Weights of a small multi-label audio tagger: arch convnext.
Rows from block 8 of a small multi-label audio tagger, named by matrix and row number. Rows with one number belong to one neuron. Each number is 128 + 32 x the weight over its row's rms, rounded and kept within 0 to 255. All counts start at 0. Numbers have three digits each.
After each neuron's rows are labels from the 100 clips, of 14976, where the neuron reaches its largest size: "responds to" is what is common among them. Only what is clearly more common there than usual is listed. The data: synthesized solo parts of chorales (CocoChorales). In brackets: how many of the 100.
# gate: MLP gate (model.blocks.8.mlp.gate.weight, 512x192), inputs 0-191
# fc1: MLP up (model.blocks.8.mlp.fc1.weight, 512x192), inputs 0-191
# fc2: MLP down (model.blocks.8.mlp.fc2.weight, 192x512, transposed), outputs 0-191

gate.362:148129100132135204121119128118142145137129116178126132123128118061136182157142137119113145101136141126182119095135109138047145140099075097157185038172140122094172107153111134110138151144128099095163148085136119147176131123124099132126163151179122093142066120169111137096106179120068140138133128177093118107141115081106158151118053147096126108085144127085169131155188158109173154147088131091098138082120094118069170097146100151109071191128098069221089113099142160126138073157153117104135154187152086172134120152069144091132144062083141108124112094160118156057148153165154114078
fc1.362:109151186159108151116164169115129171120103154132177115180130094085156161156113118133115093110116157126181157094142143180102139117145067158163114118169101110141155085117065116075096133117121070156156154114080129123112131123158120090114154115163127066124093092143126080140111182093086134160106126159091129156138115072115158082092045091086146144130133130136149112118141092116104110170099144107100124027166155179089172099175118167106132133121109103189120168070104149158138070102107087112176147163118062156156155159058138116120112083173218088097162127137157110136091136124105089079
fc2.362:082117150126082141133142087110108142165103095103059123123084128089131172111105091134161175123130165131168063089106133100157113154109110134130141081086120149133127104200060140097136164183159164098065159147122090154094124070158146136165139133186149161125183154186130097167086095108117126118142137119080112142137135141152121098108120084123121130171097142070152169097102088103151177105128149166178056081098099131130070067073165128076174133143149104093104048195137099115092090179133058119101138106155144093111095077148132111089132097115088122111116090143165177134109104153142132094
responds to: note D3 (87); tuba (58); note A3 (53); note D4 (41)

gate.159:131128189071151147038100183092117119098142144154128168158142120136132184069154171119083132153133056166134124118175142075101133059119136112183113199149107102124149156140110082050162119115176100153176114110172117199132125115146120195137061146157139095178086148124092119106113134124124136140179159187115106169117121137093120138064106130096212129104133070080155117084169112160141173130106100124102135141147139123099104159185109166173120078170103121115080100090102127179111107134116147111103147151088113120137104195143099141136171156096163107149113115146119102120154121183092121131
fc1.159:182160103118129124035111164128102104130136094104088122153153134131169130091169113104091078119055109190114146114187133103123128080051111146183120148122104134149133192153069109068132156101155122151218152130144163190131131178124158154062126106156112126152082122150100147096104178093102118164113127148102120125123140097107100136099126109087200170128135118129168137145150111155129163126068117136188160191105138118122156155128148146144183033149149106085074169094129121180120091078117119134117083123072127135074135171139161159087188133102157109153123123129119120186108133159103132122
fc2.159:091113147188213128115153130094154164132102114151142141136150105206142149175109184171082129074096088176085123087131064138098100151139123110151127160085128108119146134109088095078186199177110102101124140107129149171120113120136145189143134127121096113063106105107109166147101169094072109116125147085122101130090128202087105061093157152170083137164112117058116118097160112191129190091151132154153119090117130140119168121150121131078149141089108076105146112121141103163171110041129119110115129149138078114096174129125141175114122144077119134114179079076108149103130132174183115095
responds to: note G#5 (100); violin (93); note F#5 (65); note F5 (54)

gate.26:119132183097170119106161135145160133121079186147117077138128143077120190145076136176108142076128101114091124136152148136174061146114100183145146121142165127107143164121148108137142120164116119089136130094168125094184209165100105178142097120100108074117153190109188076121074114160129122186136158131148126135102091128094090121100106140173128157118129166132105062151141139143110151077136079103097083159092096166131137172178135094166102120120124119102125135084178132127127111108072046084114224180133088101092196131137086146119077151112165155130186157125145127155130085171117177121
fc1.26:082129081084143080184128082116089069102133059126129163178080115192133142092156113166123175175143156117131102097085062109114144095104101140157121136080161137102175101116060139153176091132124202138094153170143136167157124057142196106143108134122176172149141069103097131121131134086149165112122132098091105168045121125115163141194147108096126136140133082152142132133113084146128130148147131097117129123155175096155129119151143159106078135153105127122153175141132115153177122195203199126104075145118083122121088129134161168150135199153113103094078118117138128126136165089111188134
fc2.26:079159145144103125079123068160177087193083141089117103091074144107152110145092124084167152101155131135171122101118083090170143122104133178188114090098118135118092139100077104141109102104182145132122136141149123168139152128089131119103188090155154169054143182070182096100139141146167062108116173112106104157114195146136093163141204150107101166116147146134127175158183096114100197140149119117114132099072114074177111135100195144053145167112110140178148096115151125073118140118145084156131182146161152129146103149142115127115119116170116162149155109130109153163078164117102134053
responds to: note D4 (57); note C#4 (55); double bass (41)

gate.239:149168172138054176123115113094113158130155157146144113183100071100076098153114169087161090128076146113148087124154165095110090150130107160111137153099094188129089132152126197188060139093118107134116077046105167134126120115158164184177110096076104140099094132187093125157157163101123189178153133144080078077118118159076173076099155141105157133085151112105090112149129095084147144156101091111142177157085110152118119133114118196081140159181141128161101202171104118160132112174100168152133124087190153148187128162101121078160141121136122102141133122124130138111116142104131105140
fc1.239:148140132105185061141107151117127183124164057138135129111130169154121137109152148159125103143161115197126200148064059143140170154156174175135108150144076138109155115134145076100165114121135149142153122145167068103181142168051081108102136171173223160168190136077130142166134143125140096122123102116112126200122147134126192147126150125100147133111141176145159082086150146158142126110118140147070160153161193102142081117093083130183101102152095101098151088130171171114099122124105113125133130154095110077106075105144152197190071156151128101132105081120136104129151112113089150115
fc2.239:129177149174159158118158037167106065120066123132102091127169126160140155121129045104152133182104092131111127093094151128071143142174124024134158147186159054121110087175107119119131099128106147122151143140149066126142170229048128103128157139110136170125095108159140109145165169098120112114072093165103115087164121119111156113111155149121114117096126140152120130081083124149099098165124135127172186187116171146134101145117163119143129147112164147096123127091066087120177049124111130146127159104105120145105111165169113206169102159106095129148110138142150113127098123098103149089
responds to: note A#3 (90); note G#3 (76); tuba (62); note D#3 (27)

gate.433:229140131142083166114172119098119060079123195145142153141123121124167125139128112163136167155158170092139189129086084145171120132033193113144175108157130113135123128129126144120128158113121128130134098117082086081123122112097117098089136119148085094131140078102121134155127171103128078143150145146082110172105087099111180128134163116171142154168156159122120134132097087077123116102195066100116167127142124115167135138115137123106077175100175208117102113104152050137093181128166115134144128140108111114025151090115127049127043103156133133140129110159134151140183118137144165090
fc1.433:141132138192098134109104179118111141141099115136145131100108119128154075181148135123125157092162165093093117111110159159191073154089128131133211125125116106095088094152166135145142076116094148138142121087130148121158184063125116155048135150095113141139162100117100094169159108081164138153137109150076100148075102193140129115056159089101157115152131127142137123147114106110153068107125172125069074117151153073106219109119100101131145135135098124093135139080167132089117183187171140174131149116155150136051192073176095109196083132151096106121122098135104143108170135102093184156
fc2.433:133073131124074082114102155119079052094124197111107096185112146085137152122099130115131114172139106156118207117060170176109129126132169166136115071100124117094095102096139150116159155094140166110125065118098099134141210144165120182132104077130084140125122149128107197138074160073159143110140122145192084100133080168144153114080105129111113140139120137133062176140117155153103128090165127124152170159123092125128133148076143074046120160113156074100149171199130106179099128134114126125152138172088178170171126201121152165093143105102114115171166118106155119113114114160130103123
responds to: note D4 (73); note C#4 (47); trombone (38)

gate.132:121139165148124150103117159139189133125048121117153151113137134165089065119133138094122085150107168185072179086151108103166096156128129154170125142096146105150100121133174116115181131123140123146125159169117130123097065126102173128105151131147161094123102137136129171106144160086080094117188119176070090110132049145093171094144115116127186105128124159118093108161098171146164126127126152166096115115130069103116106115141101167136175107135174153064138049126111159132147165059067163134183062166109107150126167153210134124165152130175121096149138125134103117238095130095159121084
fc1.132:126079114138186094093154125145078123092148121137095152083165155153074184131087119149105105102137035128176102126112107088073123112121115107084115122144144129128139189106125081138109160157110162132120123178147149041136176151144084109168067137112084149112128134115067119143097121069185147158136171107165149073177104144184144127149104118097134097135115130121132141158114079193102086135125133143115097105131160179097123113082177145149119147086136143152158186120168098085167082129164079107117146099116169084156184147033176070148143159113138133164116170098192146130151165163133105114
fc2.132:108086157106086126143124135142196105158095099139132052122094119099212151105108109117136115126154177094158112130103176130135137088124131162171163171141151171153142130056070128166127157152123126117113129149084126168127137182160119151142142071188164110189153136105087139096089155181171059186131115063158107136116122156127079102145124056177117127104126103119078149136136136155164153082130146104077128101121154132151068137108183159122062097141151200144162082061133141108137090090152091151117120129107177120127128081094123159201120133151126122100099116146099077182177104108110109085
responds to: note D4 (83); trombone (78); note E4 (53)

gate.421:136174167164132161114113052136180172149141141071147150184127159099108112124120186127137149085104161132165078097134102118067156096150149134132144183127167114024077143163148123151117094145144074155140152115165157087156156152095108108103081080095121133114160119111130106103118122146108128137118100160181115154096111097139148176106137147149089169149142176113121183120173128136149117096101101098125071099127104105138167059148100163106125079104175226099125126124114154129135195125095146215036151133146152125077107115137108050097148154128126101166141133115134193161097135110109120093
fc1.421:180141110169137151162137032165168202161115111094140122164134154129127104114129171144137179126131120155136149136155117137043120089094160137129110154122130118113086135177151129088126090120147092156099065128182103070154132141130151106124061133109132139101104134135145125078077121145133059152004123158153154088109164116082116195133124172127139138187143143157096101152176139176126128096156139134091116113099095115121169092141106092123103076168163210071094124147100162139121155191127130179088075128106120115110163128125144055120106075098111119169124169110148130155139144161144170107
fc2.421:178113071160125104106106161162103074154107091132143121176148094119105125129149035128123155122176129126085177086149178161116118105065143143124165134052135131102094134135127147159064104106057106161116131143037124169104081125133087072079163092100132074165121127110101231084166160134087112133131133091102123133120075089096133181157114134099098112141160115154118144130130170140121121084130088143092019157162095146149157179128160073101155106131156091134092151148130132167151103132129097109089139072160142112158123187167098118140124096092139122144148098140135118098144088158160138113
responds to: note C#3 (69); bassoon (49); note C3 (31); note D#3 (27)

gate.158:156108123060103118058081148148130133157127126190196125187142120113084154118121134113099128098087108192142105142188136056178104115093113117138118133126139115154134163132128064111142160118145137112136141140124066139168123171143143064093149182180137098161173154116170091094127081131107133089156113128129123060112110063166113164066113159142167090182159099118164110088193099134135150101112115133117079137093139094135095120215102188143157099136093114118115195090163119145175111136157128148071111125132079170103148120113117122195137176119184083072103118159104161148147130123154165160
fc1.158:138148136077120115133108176137139142098171167119154089170158093152048134134147089111103102102088125088175183145143116068151132149064091151119130123133146103157159186093073109105183124158207139129085145173149093142133097099122142179126110123159181165151150101090168065123135127111068138121169166085080089091157101104082149176158137155126141130116163119124138120148100135177085153160104095104131080184142140125143080137143122145099096089104108157099135105042148079166163094136140129131064133176104107119082067157182066142138193148129125077130121114089127095168120164127165156088
fc2.158:129177148195164161106122107119148093119114146129120157099142122175138105125073147144122124110119127170166178113135106115132118129064086177040050082165148145161125098130132116102115133140132135137097121079106081111121158138084146161108085166245110137082103141164110188154145142178059126131112199114137107158150242139139139122123135160111091121130159158094139120131157057189148134130129086157176084124141132148132163167130129090099124102092098127127143118101081115117158121086137136125066110113160131152139103091105130154174147132154110158143201093073126081085187161140150166139
responds to: note G#5 (92); note F5 (61); violin (56); note G5 (41)

gate.237:149115110185118133147205100152142142147091109219128117072085093074113137071153155149132142164112139189101173117102088105111127149127120053126108112159099081123162154120086160170140060098124129139135149084158166143122084168137142172070087181153184153112110120115107178181084108092094114069160122143103146114141146112142133121172123177075107082106163089162160146059088092141130141122151134141070092092126131097145101138091126109118163125159121133119137093152112102103150083171153115083084125145119125133171092137180185165111224052054105111126125120127139118142151139112129118127
fc1.237:059108175115128174066135153156189131170113125092140116112138145133116135119130172141146189086097117126140128157113135126132129156208146108036108104183119117118081140178103130125123120199044155114052076097125084142092105134135159102151121099111129078116181136134146160086092096094161103170071061116139090119100110056163102111122189118114121083166082138131142099059106117137127169137120117101129095160092130133119067168159126119073133109108117099101166126093139123094138142143144102213146114117118100116184121137117119167185131186165200120108134161111097092159125124146143110094
fc2.237:172134038138116118122133164181138177080106108108129108179082092171149135130109139111154127142152128215151141075113067137133126091172112164109138093133123127133085112101157144129149104169152126102070100137135185134155108098126136097126137110127096181185135184181185108196078112100116086146092088088122096123112134093124127191123133086184194105140131150150127093122115162124035124105170155089172131152138085121122098122106134081088141109183096177124192115077090113142133133096171120136121133083180125149154102131141210097126141087180137109113156143160142100128084147187121173145
responds to: note D4 (67); note E4 (29); note D5 (25)

gate.212:116172090103147119095120179113112120152130182165149099163169168166145103090126110145136094138134101117155180177183073119136130113104154134194174154113126161092163171123090132139167194125136134087153122130140148119080047080147158165121071160061156126158111127081137053125101100145095160179151124137116075092155102124137204128159135115157155119187137135131138102127121119087162102154096170094105129154144142170138117108143098125101096100111119156073133147077144154154135095161094125180083060136082137135077073134129076173079124160125112115118133176102101155182148094078118192056
fc1.212:090106149132124088132205094153110151144129092168111084154138136139133103160123144145164173115154182098099126150092162136058115125166119158186184072164101124132116106113155092181104158147130154113071123092079158098071082134106105121128124147145175128080065141140144183141141121190112167093151132091113097109119091103136172077161083088156114175133156189114098164114141154101113110203144174146116116104134081142133118120121114118069133133101132139156138146165144093049085157171132182129103122128136163118153103105162083106058135164127162166091143123131116213129130177078151157038
fc2.212:138144140123110124130112154107079138112139116140122119085044133121046150168120125153180109126149148053151132148126142140176201100166158086162097173089097113188040085148084161162099088155165134114141108151110112162156132153109109070142079115153069147091099144130175077103131088169137150152125108121099149122132123107139182137093151093169103188150104111168085088132060152111181128160107105118026126139152180112116091100109127136173159116137138139130117102182144098121178107134095130119126135169152177082146087123160155122066114110171124155086116110121152091094131079102060143096
responds to: note G#5 (59); note F5 (52); violin (42); note F3 (35)

gate.56:105185160175103127121087132087149106163154072127104094136091077148101117182095127157151173140136156146116129126092165117132140156082128134099148117100118167085133152078123181117150098094184183035139172113095138128071102145168126179148088175125139157169066156125137185046145143155103160159196094092142108121128160124099111159064081186194134110118045120112141090159146148115129139122140173112098160113120142100094121141092132157168099127081148160121112107147125182170128177153139119141101111199074127067115134116164121168141118147174123184132135126109132190107129177108134126091
fc1.56:133203090165040201143106079109131137134138050115101112174133122132128089155137139089107098112132122146127146164152099100129117121102110114120081091087143153124131145132129150078145160151085168116138127059168185087153134115153154129095092196138142083120139107144098162133117189142085165100187078098147170192135171080073096105182118171120088113121138160084091128132163121099109108120064120078160160130128106127125110162119105142152130111159138132120055110107165173110174111128124104136126034162122121160108133124161161101052120120085106175116120120173166093079191148147108136084
fc2.56:167176095104134161173097139098198129106149159110140081152104092136144157072134108117111116130138142127139132142110109057166169160071184083099165128138103168121108122164117148126123136107093110143110084108087100107164126103122168089112158153156095139078121140092152100092153104139139110152134172177154083150114173105135169119107155164122112159132101095052099110157148111151136113132090137191130136093131124069167127131119100151188133167146127102090109080108063090060130093088113135127203072099195079199135066151121112062146106092112079210131180134097078154126126138149081139095
responds to: note A#3 (100); note C4 (81); note D4 (59); note D#4 (38)

gate.10:122103101140155136176137071131094147129118145070118108118161097134109094147146086104138145153122111161098100134126168071121077153136211117118189137145136115162157105138092134166143050102189128181070109099158072102165151099084168098143106168078160152143164189094143097074121098140196115087118095105099108132159188105159093143054078143102092126090123138121122143164076153179140144140113182088142135175158152180204099132110159122135123141192070158140113169147140170126143102096103139172100148093110158124179172145138110172129091152201142076128130109108097164135143105111138119113
fc1.10:114145168130140102093097202088122096113144118191066147148154117105153144121162111100115101135182123105146110158126166126143120135108097160122075095112132146150113146100184114087180191180183127072149166165078138165053125173186106121130126101162132142137086063093092135133109117118070120162187132170099186120093046129141140115187141121080181121185121169126105151088160100078142078093136109136125076089110114099063200133151152106084122100142151080157126108128113116158079134144147147110156111115160147127102132174141164088110118100116119131071129175149152107059127101130082126165
fc2.10:105094154107079104160173149133114153131200108074137158112162111142118049130111191099086149165102118092101104091049119124119131121147150101062096079164080142109142144121157122101176170139125147109092084117129073099160147113140140084122090123149086134164091186188119113075138163173101127120091132162101108094156155102166123133110138089163089074128109117130129085162139158097106134190191108076088144059160133148112096119140130149117154124096139093141053109046137073125109060113131136188096146115165158125185116143174120122074108144152161135171127102156063099104151144133128162118
responds to: note C#3 (92); cello (52); note F#3 (45); note D#3 (30)

gate.216:098133095134115136112095131112128173126135143130112197116157198100177129129133146183178144119130197070118095115132179093156142114076146142152155154089152090114163132149067148147150076079073127093068102104101164156145158146155121088132128094255129104158168153070102105057122160158127141100108100115158111077120131096137106098139100166154113169122159088077121165151229116132123155116114132099123123162093156150157169145120115180167131138105138143087128171144182115084158133138118130115147127109138143105112136145084104061140134079142062111089110111133214145119095090132119142172
fc1.216:151107144124100082180084124155118133122123137129109122116076126173119056099141121109099147145086174160138142121154107157052195127164171122092136161155145118172077182119127122188103150126118121145120120114130095069151087144065145154076127203068219155125110115182164112173149094116122151128120120120149152123140143131053175097077140134024185114149066117142154120182153151158104134165134115168076104158132127115125164129150092142095111075134089097124139123150142151159156163104146140127110144112127116169146149116134211155137197111109070146171119102143116070150107078139103162106
fc2.216:154150105155164177190124146119154158121095173133147107157133153172101120148132113146154163094099125146112093079122113111091167162086154087166106100114127083133123146177149099097188137104101092146159115100146138175127104153079097099113198213147134080087148055152165143064175157151145130144145149078150124158069183136130098117132083097068211151122165164125107076136112178097124094154156158102111121131208118184144182150158148132125164114170133108139113122147164123152129178066125095120146140079114140107134111149159096078105149142145164184066133101135150109108121129084209149155
responds to: note A#3 (100); note C4 (74); cello (67); note C#4 (34)

gate.294:158121211174092096151075054079109119114122122142200131091129091119095141106090208131177165109116140097157175168096107124108122135074127171106101110104081102145158103175139152145171197083115128097105118147135098164124091094150105132113110103108150131116109096110137095087113105123175120091153141138166163172110156102115088075129145132180076158125128163131148134179100125117173143114132088126137068113133120114128128110110143126129133115072148106074121138163133111221154155093027141069155161090152081111118091196157093099132088098115139083177070122140131126147197119150142153100
fc1.294:115132141057055066119106109091145075127130096137125148143114114114086117186126093158154090115161127169208119137111178158149126144138130073109089135141169129048141141090156150121127115138064154112125104096041140159144095075126054123099110094110112104153136106137148132154137099203147138198156145165132156170095133189157117141131094153151089103121158146091173152105084124094148101170120167098112108124128125150160130160178144117105083153092123164156162152100135117128105161186125178143147134113107127091074178113079124102077103151136054132070142172085140078141201096119123127094
fc2.294:072111076159099145184140075153132152124165118123152107056131186161150109131077116130157077124084073129163149102136079124153115180202124173077156153084127138130121136119147143125191140130152077125090120099150094097138101107124168140128165139130151120064134121129140087073069119126119120143129147201092152141130170139106181101143053135105121129108098135145133126099154108208110156144089141108088120104124124138138102053120115144107086105130110149177099069114141138115130156170191119101145050136148112137172106132109157095191174087162100105180192139175191160105064144139099130098
responds to: note C4 (99); tuba (98); note B3 (63); note A#3 (49)

gate.139:175101163129098086124086113138123062098126093127121176067133131141098175119108117090166131121136127156108139113101141143197134172141125159137085109125119093119131165161100114114054144161157121162140138120097137093109215135169154129120110132160142162110127080131155158147158121162163151074146181076091149145157089162061100091175177092102108110114157107078174153137124040050144116099092116132098131130166109154088063149150080080129144122076074117132131091093068121143146191175137074110123116124116138105147115161199197165119101048141144125136131158110187106148123149125107146138
fc1.139:077152138164145145173184115119168168072156162102139166150125151146104163087115147110179083178177133163156134132170126170142130137089178119102108107110105094182119154140106193163105092105137144111177150169090154158084117122098129131150115066145078106123127114094160084204108116125100142101177161120170105069130132151107122117151135153111119164154089134168118123068088146105148077153120136121170088127123132146076180122133051155166134205142166179088140108172049117130170152102125085157144144121134098061155120132153157101086084057102108078128155086096087157139156133136132124192
fc2.139:163146181139085153095129129119117160141115152109168174060166121162066163148176086194125138189084100119142127135111100146090144102182139063103100114193133134109149114195114136093124103148138141091147122132114166124115111099175158101129140102101173069068211093189110076105102150171125126091111137211144106129131123142143122093112171070100135147129151081163102124125133125112150119178138129168099138138137151165126152150065093047127146082101131138105086148156133146084126122106141129135138158094165090125062122158100054148107148102117085184086130138084152141075168151055127142130
responds to: note C#3 (65); cello (53); note G#3 (31); instrument: flute (31)

gate.48:090092118125156105209058157124073180151102149173164092143081084067112063146079116085115139119149131145126121050162172145104073178152140101146127143164161126145194123131147101166133132120126141151150159151138147124120154090105138097166169152083117137122163184126180083130069116160083152176169124161124182128160144161135171173128073117178196108119076127142154191071195165118121129125111143137141111100139198124177132174121125095144105130156151116103144081085146094163160170121080133121135110157126115114158160157164088123147109097174122120106070146157159101129149114163161082103
fc1.48:154149105139121144070150108137152109129147075130143167102184172172147164124144109129123156115095102203058075102137143092189140163112090036086165108158147121182109147166153107133169139122133137143140103121128094133135085143120139146137127122143126147129087130131111183081157144136144136084131189166166134116113122137164065077154148127070139164115197087129071159233094160144140117140143169083155181178082083147068132208150149152084148122157108132152061136134118147117128140091096115124158165151079108124116133134128102130087123143118148127126181150187139132140188077142109191160
fc2.48:129111075149188122165129106134101192137143149169112117098123159107142155089122105133095119160120100141107148076032139118114176119127162095204144140027122115189126200107164126147143126153126067142153133195163178144126156142106093132192142151153154156113141144181158065150189118095160110088157156158141060146051166125080099064114149155159149155145084110081166161138133136108146106170118129170152103069102148139090131126139095106093096151144102190103101120137112119153170125139086158136142143129170129071162172128206098107150161093147124108127110103144119122110120165096120131108
responds to: note G#5 (100); note F#5 (79); flute (79); note F5 (59)

gate.388:087115120095136094132166154143152153114129166153153121149142078177102099153122182093089155060161170166159064081110079107068117107110082160168120096122101130159100145106148134064112168104080123200094189148160153081122095148138086095125158184131100114089114103129097134133100096144173107160076121117166064097126110116131186067086194117103118116133134087141125126135062144068123167110162070104128108076121118086088159157109095117135123163113148161103162148140070150146182146157170123115159179152099114079129146131100088134110136171104090176170096136136134156139067186118109119089
fc1.388:124168158057077129189101169102151195129148103139135104208081095123139185072075087138149139163128136145165149106112102157129108122134117139102163155104144127091175094105111130206120183127081128091163113132141061159143091136170174148190139158138094167131110153118086193130129141136145192140159138117166093140103129149045179125109129131113123143066116093091155162128115078091122146093127169113141103166191123120107088074123114107106107105152100152135114116122160159127120143085161108156102110124084141125082138155112076175175093181144095123117148141158112107109096164227189121126
fc2.388:122098101129106170138128118123115150139075079120166118147118173115172124132121118128117068133121104093110090142141101159128117153092082140133126181128117091120127157171077089146105137093133165126185128125155106068076118160150136132164162085094146099176163127079216113135166060093118078092174126123101129116082082159125160114102147123160099143112131104113075123079143139162067165131076179158061133088183165109127160136139147131094121122156100112086173132177046144045095116185126136135113161122149117116164141095206036116118188144149107073116109138122132162117127167184087112144
responds to: note C4 (71); bassoon (70); note A#3 (61); note D4 (48)

gate.285:131111116166189093151090103135162145140143216182155133150130082147145144121156139061102125144159110127144079173153127101150190137142071105134164147175103151143151125114159117134181125162047151158139134097146176128161156120102139170168115133146161155184134062092113136139157127124149132124179089134074078127162124187177162160118137100077110113151142148176130080125106115113136060088152169146114105143178113158068137082123128132101176058118142089085098155151149157098165114107079137135137101129159145063189089119142164149141119112221157063102185169094144094112127143137116120111
fc1.285:140101136165111141134132092135087110125173161146148098129143143077100151025097149079122082084135138162112113142155122124189137109108174172179080181123152088074083081134153192192138111138072157113069153145143119151142095129132139140178079124157091144107114115113118140102097115224136075134073094125085126119130107118180171069138129130111134127111117144165126101091105187119124093105101118157095147156168121158140081099086095074156123085152138069135122109135131074095143110101067097143184110108124103126149080108121070157191132110150112114118129128174101146094145103205171097081
fc2.285:155173068132124134118141137093162072062145151102158082116132130114157133143097054104127151146101132150097120104084106081131134107099130135180154092138108082118119117165114102140128118109118167108124077109157163125163108163138154123130102044140129111127137148125149179139138163124021112157158106118054067120099146086086109163102123095126184149116138152148131132136196047134122098109104125106153126144142134092113137174107123123111118100164172042170139139178109143140139204184177113114138145112091095173139135151212151105209142102109091105058183145098168112139092154175114116137
responds to: note D4 (91); tuba (76); note C4 (31); note B3 (28)

gate.287:157121167112137108180094112133153122123140137128128050117128095194192148130154099144154138132104120123142106134070109109132127109128166118133106139166025113161164118128147134121199137126162141075167125143151154160127122154087077119134142150084181084073094093071093150140085175124135143154079190149136106121143141116101155127179083112106226113112105143142191094129104150119114149127122130124169141125117132095147145133219171157153131142125072076141107062174109133137094148156131169156110071164126104139150133164128072127082115109124124188115191077163120075120086094128131212092
fc1.287:145107157110195125100114206080127120096110147190163105167063102062150052124085090165183139133100102131122134068100127143169146143154154139117112147113104139100138136098133169087107137130132147144151120161110122119156102103152194088082121164141147172174145137143145130123124084160182133107138118173117100136163123110177074101158121158105152198150116134133120156194171055147154092140138055113128100127154122089163166166095088198117139108118147122122187147110156128098111157090107101123152069142096089121132185148109130144065140161145145089136161135162166062097121083123141219158
fc2.287:106114069127183151130111141151086101166162121133084139143190139112086112071157146118143168089101182182085114152176117164129128120166166102181154165139133110089116168170120133077116103162125116164153180125117128124133112207106167215160122115090125081076125064126137147127116091146139099157081097140072181135132158123152095114067127164122120092120126166123104156105153128120117155184182174118142128082186105112130091169133163101145110139053144093152139141085182120102104097118119112159146126177121105131110154118158138151096143100141138056136145045089052138120096075159192160126
responds to: note G#5 (83); flute (81); note F#5 (68)

gate.401:135085138120091144113091133127065158106083142143140140085169089114139086098130103152117176111108150153081145131148095150096141150148046169162155101149115083122096116197144103080168115121075031195093134040136101196130151163118118167077101125112130141126118053167182112078092139132164098092138121160068108112172114112134145103133085136117133118144156071110087107156084127142132100118106143150107089181150157067135124152114122165108076164111124067127143087138145128168137077111149165126150110137134101075079140164120147116087128108193158104095181110195121090106125124172149108119
fc1.401:114162115107100170130170147144116128096129162134184119081109128122168054112113143139106088075142152077123091101118117109183131130154114077129142193112123105121076135193148129142125092188130075164130099082078136066090122117113103133120136155128145124149149134165181144133102084054173107201073107156184130115087113113092171127118192114131104175108063149119101121098094090106096164154118123125151131163074135109100124148091115117091192140128161152084099079134052120106150068133134167148119113094168135121167113063114102165101112106121087108068144123161076166109125093140135092210
fc2.401:131124095139151077079160170137106113173138169095110108137170072193137137135064106124132083113127151146147180160156083165220116087154146124117141089148202136099129166115145095141139082117076035143171124146109164116152128173124146141132114114077159159143079102102127129159134101118124105149154128108131101146118169122095146117105111197117164149182144170156202107063142110138059104158142140145145151153080207170129113158149103134067142140118125157143096139153153144047098150124103137149151106099178130217110130120114146162138101138112127104100121138147149148167140141121108080033
responds to: note C4 (100); note D4 (75); note F4 (41); note E4 (39)

gate.408:150110088125132116100102207140172096082132131102162144169184147143130168184194160107070138136159147074156080148114145126101117111136105082137118117075157086205158086123079130109144136117161132122112131103087130086144114105176106130077165102170079118135119133187129143113126107163107134133136060154132144123165116154096174104117163087056184076100149162095134115086153158105123188147111144190127132104102187076098122109152104121152054147136155099129155172106127152133122155190133192132196133118158133101098120160140089195138112116123080097119120093124127086100164188094121182174
fc1.408:070141116143098140108089195160106165112143101147141083070163244090073129164127134120145107142207116157132149172131093125117141102148143157141082175102066125160116118124152147139104163150125156103093126151143123159143141128063110127132127110202170153151201077128120134158158112081118143127131109106116077182169092098100158103079136137139109096117154155131177138091195168179156087117137088116184106098169093159112114169129123201126133116170158020117081143138134142142157155120164131146138139105122072120080124189150106097103114076143152084104118153124104156130139121101155088130
fc2.408:104174074129136033089153140113105133156066065147105170086096125147158123084122101086145137134106119150159117072167169146162127189117156157090131148109100127149088090216152144096152103144127133121130130146129130126156099150168138100117157115152152139085172118148145109168120129135082095152138124121084177155121058140085109091050163091127071125045139097093166110187159152128119135075148162087154103118113090131131129126130146099133138154152162111103050108133135152120093128121140239158079128129094110141182099105144191192142140090098135120100102110093085129077170150135109149097
responds to: note C#3 (92); note G#3 (67); instrument: tuba (41); note F#3 (35)

gate.64:172146115120118143117093083117128163138155093127083087160111175147112117162106157108090160096124079095145119144081096086107101118111155088089098092085157100074107153136116156072135099116129167114163147145096166108127159122144109140132101179161130129128115146143098162122117094121084232151161150127165125109180113132002104108160158160167040142140104169094155114120146112176131128116062125098147095112092090090097154167158132089169150155134115087156093106184077169164140138162163158119087025142135101135162146110141093123077122115137179162128137122132136132099092070180096129156
fc1.64:102137125079149151137200114134125132113106174154173134123096085112095171099165166123116096134125083158127139095177112121123072198181152169109087167153128146166104121134126141157078148162144082146154141128125044103088125169146111142158130098152103134121123154091143095163074118131174128114090147151116166146119151118140140088133119054054207170129191106170136141118160121137105168112133098163159078131114167152091152066155090136102090099067160076147134161083142058130154104082077100165162154148157105111187091099138144168134091146153114115079205178141095104157126135119150075135
fc2.64:091095143128125119099151083076136125168151054081150153131081220130101149159099168095167080134097157118190168128137182118139097116167102141124149141142113097151166136074108139118102154148136206192104172085136124145137107120145165144143109140127165122085151081121142172145112167163157185144112060070159166112142113143108087171149117083134151161148139155085122177155101190126133056130134114179149087061104119094205120125142113134120124161089085159090186080128133165102073161145064150126134133094142121126083137162162125147122097110125128068127171085172146140119126166125181121116
responds to: note A#3 (100); note C4 (93); bassoon (84); note D4 (52)